From a checkpoint of a small CTC audio transcriber: 78.6 epochs.
Rows from block 6 of a small CTC audio transcriber, named by matrix and row number. Rows with one number belong to one channel. Each number is 128 + 32 x the weight over its row's rms, rounded and kept within 0 to 255. All counts start at 0. Numbers have three digits each.
After each channel's rows are labels from the 100 clips, of 14848, where the channel reaches its highest value: "top examples" is what is common among them; "loudest band" is the band of the loudest frequency at the time of the peak. Only what is clearly more common there than usual is listed. The data: short read English sentences (LibriTTS-R).
# convs0: first width-5 conv (model.blocks.6.convs.0.weight, 192x160x5, each kernel summed), inputs 0-159
# convs1: second width-5 conv (model.blocks.6.convs.1.weight, 192x192x5, transposed, each kernel summed), outputs 0-191

convs0.69:125007121130154120155163125045122120123161127119127072131128154115139121123130000125130108127118111137049163151110122128090191128131115089183126100121126128128181020140057136123149121120145126122075118115128130121085170124129127109117127079131137126158083075135157141091130108111099111123128137075097126101124076120164131116132136120122140150175130137193134086116136127088132132113127101125127174077132127139126136136133137135119073130128125126117113014127093045137156133103101173
convs1.69:117125159107132183146086133128129117188113123161175070155143134101146149173181125112081153128114090196169127091127155128130133047065126167149131121119156214147098119160157127112123141110147135166126124137117130140120113145157145131152130137067127128143115104141106145114131138112127150221060105117201143131130000182143072128186151160130119118136038131149170110027133125122128185109189126133123165132130140122128067116134107147129102127100100124145129090123147139100107136094120130160112158146091137129124133105166112119117128132165131127148128155126160129167089127156136178124
top examples: the word "it"
loudest band: 250 to 500 Hz

convs0.63:121133097135139135126138105076159148148104122140053073204126190074118028177122130162140108105152180122107128130123127099129113175129134128159095087161184148131132132139067088137128063102119132159134160111115129090117130148119017054131146131129135114065127110149100149160116121122128114073138127126142112121166126136142120074137145123095114128115121128133130101141152108141108130027127139129159185120126115108139158116110104184135131129128116127099024048127065122106075154129131057
convs1.63:192109138149124116192112141107126152134143172190101074130103104118126170149129189194096065079128127167121107026130130138126104157111126071123171090074146139133127097114126072130115145105103111176132061148169095082136170137123110114137178135078108122116144131156090131128105102124151128178137099146139121136041128136127142119142149130129120164144110142124114135107118094169095151093166131129122126101198200176124034033133119086125051165115090071140118126098109138125126114129140143090122098113134143156136067107081102050110132110132089115128119126184111072202113105130135132134
top examples: the word "about"
loudest band: 500 to 1000 Hz; 250 to 500 Hz

convs0.128:121084144080114116074125089132130118127041121144095083111122132126114159163130053129128141139132137121117066128143083091167109127130125130160115135132156117140112119084099162133114129138164135049119154054111049206128133135177130116133183130126133125158110134110132123043129085008124152130090136126138130134122097107067129160127126120127069168122143130124083147013114128137129124108131138142079125113128112110131107031148101170125122148171082127096117064129128119156105070133112140
convs1.128:172081123089119150169053101140126126116136180025093152117140168130154120120087124115020155145110128159091098027147110128129104082096126107115135165102173164121116149090174124079136123093106165133125079116149137040116127155094100176174157189154148126119127121108134109123157159062161127155133088123112114186137129115116084109081144140130088147177089132155102129214131120148114056117132141113099070165130090166141123155153113127123091170144141100090132129121102111069185146153079121128162149134084173093108117160144081118110120173150132107157097124137124141124087156121186168124
top examples: the word "the"
loudest band: 250 to 500 Hz

convs0.18:128126148096128126103125130054128133127146132108128129174173173127126099134137128125066094160112089132068127121113138134200122045023106108073128006144091079116111116112114161125146104101138129098130129117128135126115133152144079129114090128081131071127138122129176046074085130178127143126111148124147082117126137077141150135121125149115126127169132086144137142125117145087165121128011134131080115122108077130032117169105150134126110135118102118129062131128137113119114140089063126
convs1.18:076129055077098174169141117179145126134103120129122165200154121146120123153159093196010103134156129132135134060117098119130054146141127144123136138124128155134145136126118193139152122099126113126124115128129128115144160136083147128134125134166030080117042125123110109110109132136128131084100060129126139146199127113152108121128146130152122096129166148127148118143157119096166117155132163197133136131105159014136081164119111044131138112113115134127144129082080133071194135147166117124098129083120150092151063097121221149124127113146105165055124138154134135146129178131139130135
top examples: the word "the"
loudest band: 250 to 500 Hz

convs0.66:174127074139147092138179119150091139127118124072117134124023175139128128055130127049131129111136131120126137129132141126131131131104082128191071119080133142157143148080107102100132103123118099130129145128135126088151124104160127126130123127128115150118128123124113141126104123126139125127115140135138131128122110125137108110129136130105108150158102112096160136128128138127108124112100055151000166121133121116098000091127109118122143066123130158145130126092129153092089118115215134
convs1.66:106108131139163076127123136000118204112128156136133154127145127152136128196100126130125123148147066072141140118138154136125135020137120039117078148127130150129063119136127150116128037100119117084115128158115044148123125133171117141151139107124143157112121131120140126114126128077100148122135107115131097106128130150106170168138150119118137137094128212107153092136126113140131114106102111137069117084134151116101099129122129141124179130134152075102105127119131095124150124151108118139130146135119139139111127101085140134129087000085121170140115114102106087090129148128098147135
top examples: the word "my"
loudest band: 250 to 500 Hz

convs0.76:119066082185110169083116129129154129128135150118131126114127129138109129126129128091137160143061088109128120101129089159149035176126073145153128126136132130118123117193091131123125098129124107097000135138121140126067124065129128103128109128128129132102131142102137127143128125213093062129119094108119133062142126123131127123128130118133191135071132041125015099129126067131143048127090146127123127112128105129127123125121158122130116141111101166123147140127072156124102118149129141
convs1.76:212143096155173100124129122014127129181132128185130126128131206139165127123122168119064099127101141123126130118094113077116103115131150083108125136121129107134095110120092070117128126128125119123134154114121054130127117151097134130130130129131160032165128128133112129126128116168124144101109114123128102153133159115125120092087129131094127100122126132141000113168122118136139000114132117128137106115103155102159062131127152128122106105112116071132165097104146149015090152118168133148128089113094082040118130125123192103126127130141173168149135153126120130129129114174165122129
top examples: the word "you"
loudest band: 250 to 500 Hz

convs0.34:055129099146130129068128129128110125107128148108070133123127130138129090051129149129129130185144127147136113044161071099127132067011144107129103067115131141144131110110139143129130134115126131123117087168129096061138137114036086103009101086135109133128137126124161166127098119136120131110118171093124144110065128136137135138115108113103172133154122126157128143077077142131088148075127153126041132137013133129128121121189137126132129141133104140147128148091073129106128131074126142
convs1.34:108082072135126131129116152134110057117129117076103173127134133086127145138130144079049105160102082115123102140144174143142140123160108111147128115130133120069097129128123132038120115112111137073144122118129125185106103162132129072104136116129107161116131122196160000136182128093058132100085128189146097107135114123116139099129151101082116126118133202127127083114182111092190157126151137150150135112093109127085131121153140145150147133091162147128126144105082083122105108138116118137145126187150113113190130146097124154133140098124110127063127111157127032131105087060102189120
top examples: the word "with"
loudest band: 250 to 500 Hz

convs0.84:103091128098124140118079018031127128080130095128127125130135125136130134115114128148144147122127133112039128126098124130131102083123106112124132117108062153116122132127127130140127120127127118045131131127070128024128122128131156093129127104123085149176138128074070119133128134112122130135164040122119119115135122098150139114139129070130153127136127120131138139086120126145133154097126113113128061135076122128130127112247156088126126143009126129007126127132063110127134123124143123
convs1.84:129126098103100109152116136127121121150072035119127194118150159134121121143187143115155120131134097092072081110133176127132212112167037122136212116124133121143126147127159125159126156111147141089128095094091141114068164121121085130112147166089135126114128125110089140127111175031118174124140070039131095146128117109132076127168138177140129133135106116128125054147084107088102145100116129116136126030123133106162124117121185125092092096129038122047158157124127154123125153129154142128123119147125130138107149153124108057061108170134138140133177090149117126052127143135177157141
top examples: the word "he"
loudest band: 250 to 500 Hz

convs0.122:122018120080024110134169130133128125109117092131152146128110141142125131071130000128140103128112129107123107128125079122151128126131129126134107133137102128145128089126095123148137191129148124134091092127128100107129127128160128128129154127089127144110120146125137144145135125122134129100121109126139129141105129000144123094042121128139154094153130127130126112130128127139061125126125128128124135128139134154128129127144133086126128084097148108127146086128068156130126027148119124
convs1.122:000126129146144060107119128128115084130132131120076137002126097131129085085117131150117154055138195078092095102110093119101113123128146140125091140081120078123125129102123095134121129096131128123149130109050089126189063105145170130129118125138149139129116030131049050127128126098123104131127123128125155164125160125129126132082131153123126151036124141127127161092133074124117111126101138136125125131139083119067144126113147100089151128135105088120137111106174128131122128147164154120146142147121132099126183064091088099177086133130133148140125102074056128103139118123126069208
top examples: voice: female; the word "was"; the word "it"
loudest band: 250 to 500 Hz

convs0.86:162093133112108135055066088115108092128121127122119184101142089154149137128132006127130073125097123128124116132131095125162008102122129201066139126151131124151137093151128095140129124126083081114144127107129163134124137133134139122129080162127128094190129126239131182150163127104126135099119154133137126150136178138075079103143133124132166132153111128124114159127104130131118128135190127158124153125120092106126108072118097137148123133182127128105094167136129041129110153004127094
convs1.86:169090100139097100111142127126141121063149151111072141086088117115124071117090103112138124130180083138122129077123123153128042098073142109042129132120118060193094180098105095076129128112182131132192114136144152142147128116140114139130131126144098137131148166125120167121148135125141130127146108169143136167162118073057058129076130194130137141088093140150126152135000163122113119078135131127168141120110178129125075169125103070101130020119087131140151115180141126127113159111171091165084131078067116109092123119132130099142096127124129156165129111104167100158149107152132127122
top examples: the word "not"
loudest band: 250 to 500 Hz

convs0.27:133105143204151053117139136119132135128132128129092140153111131126120140133178110118075125124049125129092109128123122176118126140127129123159037000129131124113136128132128117129114126050138130127088111128075141131139118185161127099109108126128155092127173131122125160140149127000111127140089129146167135103139126128134129188150156085119143124133137134129124075100132113123152131137138100127142137131107112106099112143144130140112127207127128142216086133128039114116127175124128133
convs1.27:162127086118093092110135088128143120127185108138103091074129072152176090163134089143213124129178124126155175127150100106083124127139123152147115105087131140148115127111115180114083071108071047115112104058133183108127111136142147126165079164162034139130129110120099147128005119097127048152129135057136146131168141080138128121150097094145106132106154149142127131125127116102118116137087135139145163146125116141131126199184128126183120092111132055166145057127130074134109085171093103128131140098129128044127150122155107130088144086168139139121139197139107129151122127128124146062
top examples: the word "good"
loudest band: 250 to 500 Hz; 500 to 1000 Hz

convs0.89:109104084045129126145124173185157171078143119114149138126125103121114095109135127110118134128196101115147102128151128125123120133134073138069128114109134119121149069125140131143046192098191136127066125122120045122189101130127107119107127125103029102188083128041131146134036136136130124127149139128086102083135163086074128109129126114098133126139130131121130173037122145109137133130140130135130131089147159127139155131162231133125134139139130119137154122084087123117131122186042126
convs1.89:118157182074090072130108127117113107073130113104165122161044146101127134137134079134142128104108129133144139107111127125123136107127135120090142135119087159136158095160089115125116127086151113129182135133104124102132159120142105096125126127156129071117113106117053186088140125123100125178127000079148098116119132132160140109178128125076090078110081099123124130158150101068125136149129138206016101072127127122125133074177154137166095164128121133140136148107098116092059162130157120121034095144130136129149116152062117119027160115098114124134085097111132099123118130089115126133
top examples: the word "was"
loudest band: 250 to 500 Hz

convs0.138:114126140037107129120143120135117102138110129158103085133129096136148109064111128090139131158121120120119161136129136135125043131013137127145000114000126169123130160130110106141128130138160137134141154120123085128128135142127128109129123093128105124135143129124112149135149099129140128000130114130150144128131143128090131155128140124125130125112108153130129128120128110118097126144126128149126169137135132161125160018124160135124123123129128129128118148106129135149000143113128127
convs1.138:088096098157140130125144146142104148090173139120113142143128144106086124155135132158127119128082032091159151100093112083130129160112115025074092132124171120167130127223148112156132136122147128119135077050128113127127154108122117147123162140073156124107127222128147094146000136131126110086091092135123142210152142128028091132125153120056138131119135130125109128073129128105079117190137116147127168112115102134143150145138131166123129080110119096129198186119127154129121180148106152150150132101161142080111134111139090134165138131113115175112137131156106121109029145138144123108
top examples: the word "be"
loudest band: 250 to 500 Hz

convs0.172:146118078123129124124210204078185192129128130128206090132123070115095111010117119070057134131156124138126129126161127131149126093118125127100127131133106122143114105139126134158105149097196128117158112060133133120156129141108107161124144161151100135144119110163099152131127112134108119159034073120141128096117151132065053125122133159132055127131098138128115058120094128162117166163131108089125085127097116134125133134126153151128102162116067142121185106129105079035127124173076132
convs1.172:125067127125163161150164151137170084125165221122122153157082138172123159128131128187062140180100137141119073127166120129144162154089129105106141047106185147140105131097130084123122133119097098150137115066122153138152137134144125122088138105143160168133112190131075137067151156138138132139169070117088149086123145079133099132132157093137056129113140121094139081076129131120139140092124112121144111145113116164159139128167107130123130119021141114055117138185090077135106131101107147163110159123066139122172153127131073128128127147133156061128155144131124090100133247141124080040
top examples: the word "it"
loudest band: 250 to 500 Hz; 500 to 1000 Hz

convs0.120:121134136108148139133154086095181128127132111102148133000136021119117142051151120098196127149176099131144133128159135127114161135125151135175128139088114131116168132147127054096128129124108113051076120133117116069134119091113127134101071167147107118182148152041148126136142128110126133128151125130106130128134178101115130150126156081061129116132131128114126113107114127161140131135128165109148117130121112186093123123130128131081036199094126113129173135128051071136148133131184140
convs1.120:185129136177131122148070141129129196129132102155112139122123077143089098136127143103133192197131128115129112145116105058227133146100161172075152135123114133167104124139141114215134121100106163125132100131127127133132183132168137161144073125124134109126129021124080109047112136113098147136136162141133148116155115103122185090085123128108129123116148136127154148096117162145176128118181128175112122132120137123123164155157212138129085084067132131134125085147130133167154141161178241135116134112107121153158167131137142120090153126074065171100191222074134143134114122091127152116
top examples: the word "i"
loudest band: 250 to 500 Hz

convs0.129:090112127126116098133145122129130141124129129133127135092128125070162125133075163000140121164102135130127170097130137144093143120124131123132078126148126128129116126154130074127033115148121135143173129129113000111134129118071087118134148157043087131129087129129125105107123130142104127129120126135117135133145081112115153074128142067102129149099130165127120069097116070130129131108137136090105129120068148131153123086132195125127127099123132100128128117000108137132134129134108139
convs1.129:135120129127182069173113136165129142110125026127140131122140127127103127161073131133128069104117096030062118143135103126132124162142133130132134178074144109142035092137074145186132106161070093129146126130128124148124148122139120108130128157118180152123054134133131075143117096149101127060159191125192164203100056137102130128128102083115118144113147111121110134134088127114125132170144121158087096133129011167132125126098108130109125153078116137146054132129142164165132108176084114078105095029126131129134108126144126145131132202110141127096117133062127134082127140128117126108
top examples: the word "was"; the word "it"; the word "a"
loudest band: 250 to 500 Hz