config = dict(
    model='CTC audio transcriber',
    dataset='short read English sentences (LibriTTS-R)',
    train_examples=26041,
    n_mels=64,
    hop_length=160,
    input='log_mel',
    spec_augment=False,
    win_length=512,
    tokenizer='char',
    vocab_size=32,
    arch='jasper',
    norm='batchnorm',
    hidden_act='relu',
    channel_attention='se',
    depths=[3, 3, 3],
    kernel_size=5,
    stem='single',
    widths=[128, 160, 192],
    init='xavier_uniform',
    residual_init='none',
    optimizer='adamw',
    learning_rate=0.0029,
    beta1=0.95,
    beta2=0.99,
    eps=1e-08,
    max_grad_norm=1.0,
    l1_shrink=0.03,
    max_steps=8000,
    batch_size=256,
    epochs=78.6,
    lr_schedule='poly',
    final_lr_fraction=0,
    warmup_steps=240,
    weight_decay=0.1,
)
Rows from block 4 of a small CTC audio transcriber, named by matrix and row number. Rows with one number belong to one channel. Each number is 50 + 15 x the weight over its row's rms, rounded and kept within 0 to 99. All counts start at 0.
After each channel's rows are labels from the 100 clips, of 14848, where the channel reaches its highest value: "responds to" is what is common among them. Only what is clearly more common there than usual is listed. The data: short read English sentences (LibriTTS-R).
# convs0: first width-5 conv (model.blocks.4.convs.0.weight, 160x160x5, each kernel summed), inputs 0-159
# convs1: second width-5 conv (model.blocks.4.convs.1.weight, 160x160x5, transposed, each kernel summed), outputs 0-159

convs0.43:50 00 16 27 45 49 26 54 48 47 45 23 37 50 46 59 46 17 49 44 42 51 58 55 26 57 28 11 17 44 51 49 58 41 34 49 59 49 49 57 66 50 00 20 48 49 46 41 60 35 32 55 56 50 38 72 38 50 52 43 04 50 48 49 55 40 64 52 42 56 48 60 47 49 47 50 48 56 29 47 67 51 50 51 52 48 54 63 87 12 50 45 52 53 51 38 52 51 38 33 35 18 73 44 33 50 49 60 56 58 69 44 55 52 81 22 47 50 58 50 49 47 43 56 46 71 69 39 43 51 62 40 33 52 54 36 43 32 55 61 37 52 61 51 49 56 49 40 50 42 34 24 52 50 52 57 57 76 94 43
convs1.43:50 50 53 46 46 34 48 35 00 28 47 44 60 50 60 28 64 45 50 47 53 45 45 43 52 39 56 60 39 50 28 59 31 21 33 49 62 53 45 57 56 50 46 48 51 62 31 52 51 47 67 41 49 50 46 51 45 50 49 55 73 52 41 18 45 41 30 54 51 57 51 43 53 51 57 59 50 41 59 16 51 50 41 46 50 25 47 45 53 52 49 51 35 54 46 32 59 55 56 48 53 48 63 99 33 64 54 50 49 42 51 00 54 50 68 71 47 50 50 46 49 48 59 53 50 26 02 48 41 51 43 48 49 03 53 76 39 28 48 50 46 32 52 51 50 49 74 50 49 54 32 26 49 25 51 42 66 45 38 00
responds to: the word "was"

convs0.148:51 27 35 50 47 46 46 46 42 27 56 49 53 32 53 15 32 50 52 51 29 00 45 50 47 28 50 44 43 15 50 29 53 45 46 52 10 50 37 63 30 19 50 52 28 52 48 56 29 51 00 59 61 49 49 50 48 47 51 36 50 49 41 04 08 53 30 51 45 51 51 53 50 51 51 50 51 50 57 37 50 44 37 46 59 39 29 44 48 47 53 55 51 51 53 41 50 63 53 47 20 51 57 53 36 45 49 51 49 50 51 52 50 47 56 50 51 33 55 50 58 50 48 43 00 54 52 56 29 49 52 50 00 67 60 47 30 50 50 25 49 44 48 37 45 49 50 62 45 61 47 35 40 38 69 57 53 51 59 45
convs1.148:50 75 66 41 28 52 44 54 52 33 44 50 45 49 50 66 37 49 39 36 27 63 45 29 70 46 00 55 85 45 51 79 50 56 55 48 51 52 25 51 50 49 55 63 67 43 61 78 47 48 71 46 75 50 38 50 04 51 54 38 51 45 50 50 50 47 53 37 68 68 16 32 50 34 58 49 60 50 61 49 47 67 42 56 52 48 48 47 51 48 68 21 50 72 45 63 56 31 34 36 60 50 72 45 66 43 48 36 53 54 52 59 18 74 14 61 29 15 50 40 50 31 80 49 51 43 52 50 49 35 42 41 62 50 48 57 03 50 47 50 48 48 51 62 04 40 46 47 61 54 50 50 45 57 47 54 54 52 42 50
responds to: the word "what"

convs0.25:12 50 25 51 64 50 19 20 48 47 46 25 48 50 00 45 49 39 31 59 48 00 43 56 51 61 52 56 41 61 55 49 49 62 56 59 51 45 62 53 49 50 35 60 69 51 48 23 48 48 52 73 58 59 00 45 41 48 47 59 40 42 56 59 56 53 20 52 35 51 51 48 51 32 36 52 49 14 51 51 50 50 50 52 56 67 49 57 48 65 50 50 54 53 60 33 46 50 61 50 50 55 47 58 47 51 77 53 53 42 59 51 48 46 59 38 48 47 67 45 48 48 49 62 46 58 40 58 50 86 56 50 54 51 47 55 49 50 37 76 43 51 37 51 50 54 61 60 42 00 40 50 21 57 51 38 57 07 61 50
convs1.25:65 48 56 19 50 49 48 36 51 47 48 45 87 50 25 51 27 08 81 55 44 55 50 50 54 61 71 50 49 76 35 45 56 39 00 35 58 48 42 55 19 50 61 37 48 52 52 50 14 52 48 35 51 48 59 53 50 45 65 24 53 82 48 66 49 31 48 52 51 34 36 63 49 50 65 44 52 10 70 61 18 40 43 47 74 41 57 55 52 50 45 50 46 50 46 44 37 46 49 49 51 78 62 19 46 51 21 46 41 00 27 50 51 42 56 56 44 47 48 60 28 58 50 44 54 39 48 49 50 42 47 47 49 50 44 49 52 54 01 48 45 47 80 65 32 38 57 53 50 53 47 52 35 52 47 65 50 58 45 50
responds to: voice: female

convs0.141:58 54 35 40 49 47 49 49 66 64 53 49 58 50 41 51 49 45 48 51 50 50 51 54 52 12 50 51 50 56 43 44 54 99 05 41 64 49 40 56 23 59 51 23 58 00 50 50 14 50 41 57 35 55 51 60 50 56 49 63 42 25 57 49 69 56 58 71 51 41 37 50 50 50 53 50 54 45 90 43 45 45 49 50 54 47 51 51 49 27 08 54 50 58 36 50 50 50 48 30 63 73 42 51 56 51 68 60 51 48 49 66 50 64 49 57 47 50 50 43 51 42 56 51 21 46 17 30 53 56 51 53 56 60 47 49 53 00 50 50 58 47 45 72 44 63 08 50 51 48 48 53 44 46 32 36 54 44 48 47
convs1.141:18 50 52 50 57 09 49 46 50 49 50 50 47 51 46 51 45 50 52 50 51 31 42 50 45 30 54 52 17 42 50 60 50 51 00 50 50 23 49 52 48 49 37 08 32 46 56 47 00 27 53 52 55 41 48 44 48 53 52 49 67 51 43 53 49 68 45 52 48 03 50 43 34 68 41 51 00 39 13 60 51 49 41 46 42 45 51 50 30 37 43 34 58 50 52 32 49 45 50 57 47 74 51 43 51 47 49 49 50 63 41 40 46 48 50 51 48 51 48 35 45 44 51 50 39 39 45 50 42 45 33 50 50 46 50 32 34 22 45 54 49 59 50 53 50 58 56 50 50 48 53 33 44 56 46 49 58 53 18 41
responds to: the word "of"

convs0.125:52 42 48 70 39 50 66 54 58 27 51 39 18 53 63 57 29 47 43 28 24 49 66 45 62 51 55 38 46 55 51 24 42 43 41 44 54 45 51 58 31 46 47 50 71 49 55 64 33 49 53 61 43 57 49 49 49 36 76 51 00 32 32 62 52 46 59 50 51 49 53 50 51 42 57 50 51 49 48 54 50 43 51 51 51 49 47 58 54 43 52 47 55 60 53 00 31 50 48 50 50 21 31 51 43 45 05 50 68 50 51 54 28 51 60 62 77 41 35 46 44 56 55 41 85 48 57 18 52 31 51 64 25 51 66 51 00 73 61 36 75 59 62 61 51 50 61 52 58 65 48 65 48 69 60 40 53 52 52 54
convs1.125:52 49 50 38 37 48 56 58 34 53 34 30 48 49 67 52 50 49 36 49 42 50 56 48 22 42 41 51 73 36 43 51 00 29 55 56 49 38 45 50 38 68 48 51 45 37 57 35 44 52 50 34 52 50 77 41 55 39 02 38 28 53 47 28 41 30 49 71 56 49 21 74 68 27 49 49 51 58 48 40 37 58 55 09 58 65 63 21 67 48 27 37 52 43 35 44 58 64 34 68 45 36 49 32 49 62 52 62 52 52 51 39 50 32 51 00 43 54 50 49 48 25 51 53 52 63 50 51 46 46 58 68 33 34 35 55 30 36 64 47 89 44 49 40 49 78 55 49 49 56 53 04 51 31 32 60 40 32 49 46
responds to: the word "not"

convs0.22:21 54 40 41 79 63 56 51 73 00 49 47 31 64 41 61 49 52 55 64 33 51 43 14 44 51 49 38 52 53 50 34 47 59 73 56 62 42 32 50 68 54 53 51 22 52 49 60 70 51 59 45 60 60 44 49 50 53 55 38 57 39 49 51 37 49 35 26 51 11 51 45 56 41 55 50 46 54 43 41 53 54 55 50 56 50 47 50 12 65 52 00 42 57 33 13 50 50 52 78 58 52 55 53 50 34 50 48 31 28 60 50 42 50 54 52 57 76 46 52 34 33 13 52 45 53 64 50 40 53 56 31 45 59 34 50 29 00 21 50 60 41 52 51 57 45 37 45 50 21 46 37 28 27 69 52 53 48 87 49
convs1.22:64 55 57 42 51 59 60 62 41 56 48 56 51 70 59 37 60 49 58 46 58 48 40 64 39 52 49 27 00 24 76 49 66 48 47 55 30 44 44 15 43 60 14 48 47 53 84 55 42 49 46 51 14 50 53 43 53 75 51 21 45 52 51 47 58 39 50 58 50 36 63 31 65 53 50 51 25 46 33 34 40 25 40 99 56 72 25 55 32 59 31 50 46 49 65 67 47 53 54 53 51 39 41 50 53 52 11 52 49 37 50 71 50 39 53 67 54 56 45 63 44 61 67 46 50 55 91 46 65 45 66 73 48 64 93 20 40 48 60 52 67 56 49 67 27 24 45 58 42 49 46 44 51 53 48 64 39 44 67 55
responds to: voice: female

convs0.128:46 52 41 41 51 00 46 56 56 38 50 48 57 49 41 58 31 64 60 38 48 49 48 50 47 49 56 63 49 54 49 56 29 41 04 51 23 60 54 46 48 52 46 49 45 55 52 56 46 51 75 52 90 31 50 51 51 58 26 50 37 58 49 55 45 50 48 65 29 36 28 51 00 19 56 50 51 61 50 53 00 55 35 52 50 38 45 50 46 45 56 48 68 32 45 54 64 71 51 35 32 50 44 68 56 46 47 73 50 50 32 59 60 30 44 63 50 51 35 48 39 78 65 38 34 42 60 35 55 49 49 56 50 48 41 49 50 50 51 46 68 50 52 57 49 24 50 45 12 26 50 17 44 53 54 34 51 09 58 58
convs1.128:50 23 45 49 61 62 51 81 49 50 58 50 41 27 53 52 49 53 57 62 30 39 75 60 41 27 48 49 61 44 40 50 49 49 39 33 62 50 50 52 49 31 48 53 10 41 10 46 54 52 67 26 48 47 47 58 50 59 35 56 56 36 48 46 53 52 30 47 43 53 40 40 45 51 43 93 00 48 65 57 36 31 47 58 75 50 08 16 49 00 52 48 50 56 47 59 44 54 74 50 64 54 48 39 33 67 65 51 42 45 44 02 32 50 49 34 56 37 06 14 37 51 50 48 79 39 47 58 50 52 52 54 59 31 51 53 53 46 47 49 52 56 47 49 48 52 50 47 22 49 49 42 52 40 53 74 44 46 41 47
responds to: the word "you"

convs0.132:37 00 46 38 64 47 46 60 50 37 51 64 47 70 39 51 50 46 52 25 42 51 40 38 50 49 50 47 50 50 47 51 51 50 49 57 46 60 52 35 46 42 40 52 35 45 53 51 00 53 55 50 64 36 57 59 53 51 47 53 50 58 53 47 00 45 30 50 46 72 14 22 50 59 34 49 43 43 45 55 50 49 62 51 50 50 71 49 56 58 09 62 51 50 39 09 42 54 33 50 30 62 14 29 48 58 50 27 50 40 50 00 54 41 56 53 53 13 50 46 42 53 29 52 50 51 46 54 48 58 62 49 49 49 49 50 50 50 65 47 48 50 53 41 58 52 37 50 50 50 50 50 59 52 49 58 37 49 53 36
convs1.132:25 50 55 39 53 49 35 36 45 55 51 54 50 55 36 46 41 84 57 46 51 57 43 50 65 39 50 52 47 40 51 26 49 47 43 51 58 55 50 52 93 50 45 46 62 37 38 63 57 49 49 52 42 65 52 51 56 59 51 54 44 46 39 22 77 51 55 64 46 00 57 51 36 50 50 42 30 54 48 52 59 49 38 64 35 47 48 55 62 33 58 57 63 51 47 42 00 52 34 45 69 49 50 68 49 37 00 60 30 22 50 99 56 52 41 45 54 51 50 83 59 50 53 15 45 50 61 38 48 41 57 54 53 44 51 51 78 59 85 56 59 65 45 46 42 48 70 51 45 50 55 50 49 51 11 38 42 47 31 41
responds to: voice: female

convs0.116:72 53 53 56 37 72 50 41 44 51 51 61 49 54 51 50 50 49 60 55 53 51 49 53 44 40 34 50 44 35 51 47 50 61 00 44 50 50 44 50 16 69 54 60 32 25 54 50 19 54 30 50 44 52 67 93 50 54 57 36 02 51 54 51 50 67 49 49 49 50 00 52 44 41 51 03 51 49 55 21 50 47 64 53 35 55 58 53 46 58 34 50 13 49 11 19 68 41 48 48 50 55 57 65 54 48 50 51 32 13 52 48 48 46 53 69 46 40 40 53 88 66 53 41 64 20 65 76 58 84 42 58 63 50 51 36 36 50 51 53 60 46 43 54 37 59 48 53 35 49 69 50 36 42 28 50 56 33 56 52
convs1.116:48 41 77 46 50 55 34 48 11 42 60 46 68 50 25 66 45 49 76 25 57 42 49 61 42 51 43 91 41 37 50 50 39 52 15 50 30 30 00 45 41 49 48 52 73 44 51 63 30 31 51 61 67 46 33 24 50 57 57 43 49 50 42 57 48 78 42 49 56 56 00 45 43 40 25 31 12 51 41 43 54 39 50 66 46 37 49 50 69 61 55 47 44 45 21 43 43 31 40 58 30 79 51 21 58 21 44 48 50 42 52 56 48 52 48 51 53 53 55 49 49 42 60 46 49 41 47 70 15 28 17 40 53 51 29 55 40 46 34 22 39 54 50 49 19 51 53 49 51 49 61 52 45 57 46 61 33 57 52 53
responds to: the word "have"

convs0.38:42 50 53 49 48 48 79 59 83 50 50 53 50 66 42 50 60 47 50 50 53 75 45 44 46 49 50 54 52 54 51 13 47 50 12 49 50 63 51 49 62 47 55 37 17 53 49 34 40 67 41 29 53 43 77 80 50 65 50 52 83 55 52 26 52 16 58 51 36 52 56 49 42 72 41 49 36 47 49 46 50 50 47 53 49 60 52 51 56 45 48 50 84 50 28 50 50 35 48 66 63 55 52 11 43 52 51 47 52 53 50 31 50 50 40 27 51 34 49 35 53 22 50 52 43 54 51 33 55 50 48 58 38 70 49 52 45 00 51 46 49 63 51 40 52 73 54 47 41 48 83 50 55 53 48 32 52 00 50 44
convs1.38:56 00 43 45 50 00 33 46 50 52 51 52 44 66 50 61 41 51 24 45 22 46 49 48 50 49 24 47 48 48 50 67 51 11 00 50 50 00 47 39 47 46 52 52 48 62 50 57 83 53 52 50 56 49 42 48 56 51 50 19 93 47 59 59 47 50 49 17 68 57 51 23 50 67 50 46 47 42 42 49 40 51 46 50 47 48 50 50 23 48 40 50 41 51 37 50 41 00 24 54 50 44 41 49 37 34 36 51 49 47 16 57 36 48 50 53 51 55 37 50 50 52 49 37 33 36 52 56 44 57 44 48 47 50 60 57 52 46 57 49 50 61 45 91 49 50 56 47 39 53 37 50 49 50 50 49 50 49 50 42
responds to: voice: female

convs0.115:51 50 48 51 60 48 50 52 52 49 50 52 43 99 48 51 45 53 49 21 23 51 50 19 54 65 51 51 59 52 39 52 48 57 51 85 50 50 50 51 50 68 53 62 50 09 50 48 28 51 53 49 39 53 20 47 86 49 55 44 54 50 47 50 53 25 50 53 68 49 73 50 50 49 49 50 13 31 42 48 49 46 53 51 58 62 49 52 00 00 52 47 49 46 69 50 48 26 49 52 69 54 50 50 59 50 42 36 55 28 67 36 68 50 79 55 51 39 46 53 22 42 36 56 49 13 31 50 47 51 50 00 57 49 54 47 46 65 40 49 50 52 52 54 51 72 64 50 49 51 41 50 50 73 50 41 40 21 50 23
convs1.115:49 34 54 50 59 46 46 59 48 51 52 03 52 07 42 55 26 45 41 41 32 33 51 43 50 71 50 49 51 74 52 32 48 46 21 56 50 54 41 33 51 52 51 00 30 07 52 51 26 32 51 48 30 51 44 49 65 64 51 50 55 51 58 51 68 00 43 50 50 52 52 50 57 45 40 50 00 58 51 60 50 68 51 50 47 50 71 48 55 50 49 13 50 50 50 42 53 53 31 50 52 47 34 51 50 43 44 50 54 47 48 32 55 50 44 41 50 52 57 49 46 44 40 00 60 52 53 37 64 50 56 36 44 62 30 38 36 50 56 66 50 46 51 39 62 38 53 49 44 51 58 54 50 30 48 43 50 60 46 29
responds to: the word "he"

convs0.84:49 30 30 53 49 56 63 92 50 21 50 52 41 66 76 55 45 52 18 52 54 50 53 37 51 45 51 58 41 54 50 51 35 56 43 19 51 47 43 55 35 53 09 31 50 45 35 66 43 50 73 48 31 50 53 55 99 26 40 20 40 47 47 50 50 00 48 57 51 60 48 36 37 53 49 51 60 41 62 63 53 41 42 36 58 36 27 41 52 45 47 36 49 27 54 47 48 50 58 46 56 70 66 48 50 54 33 79 79 63 66 49 80 51 53 50 42 77 65 54 51 77 55 50 64 49 47 42 57 51 49 47 64 51 51 50 27 60 50 51 46 55 46 91 29 51 77 46 49 48 38 73 47 36 34 21 49 54 51 14
convs1.84:52 48 54 50 50 48 50 23 43 14 56 39 50 52 56 50 38 33 49 51 43 53 59 45 03 53 37 56 88 47 59 62 19 32 51 49 61 44 50 50 46 49 43 28 35 62 51 42 42 47 71 40 18 99 55 59 54 33 18 46 49 74 15 27 59 39 55 51 33 52 21 51 51 41 52 56 44 52 47 53 48 30 37 27 50 60 36 45 45 44 57 46 40 49 45 69 67 47 47 50 50 60 13 39 54 59 66 55 39 28 56 50 53 47 51 00 48 50 35 47 50 53 46 51 47 46 41 55 10 44 36 48 60 53 55 63 46 51 52 50 53 29 42 15 69 35 75 94 77 46 43 42 54 60 42 53 61 45 52 56
responds to: the word "we"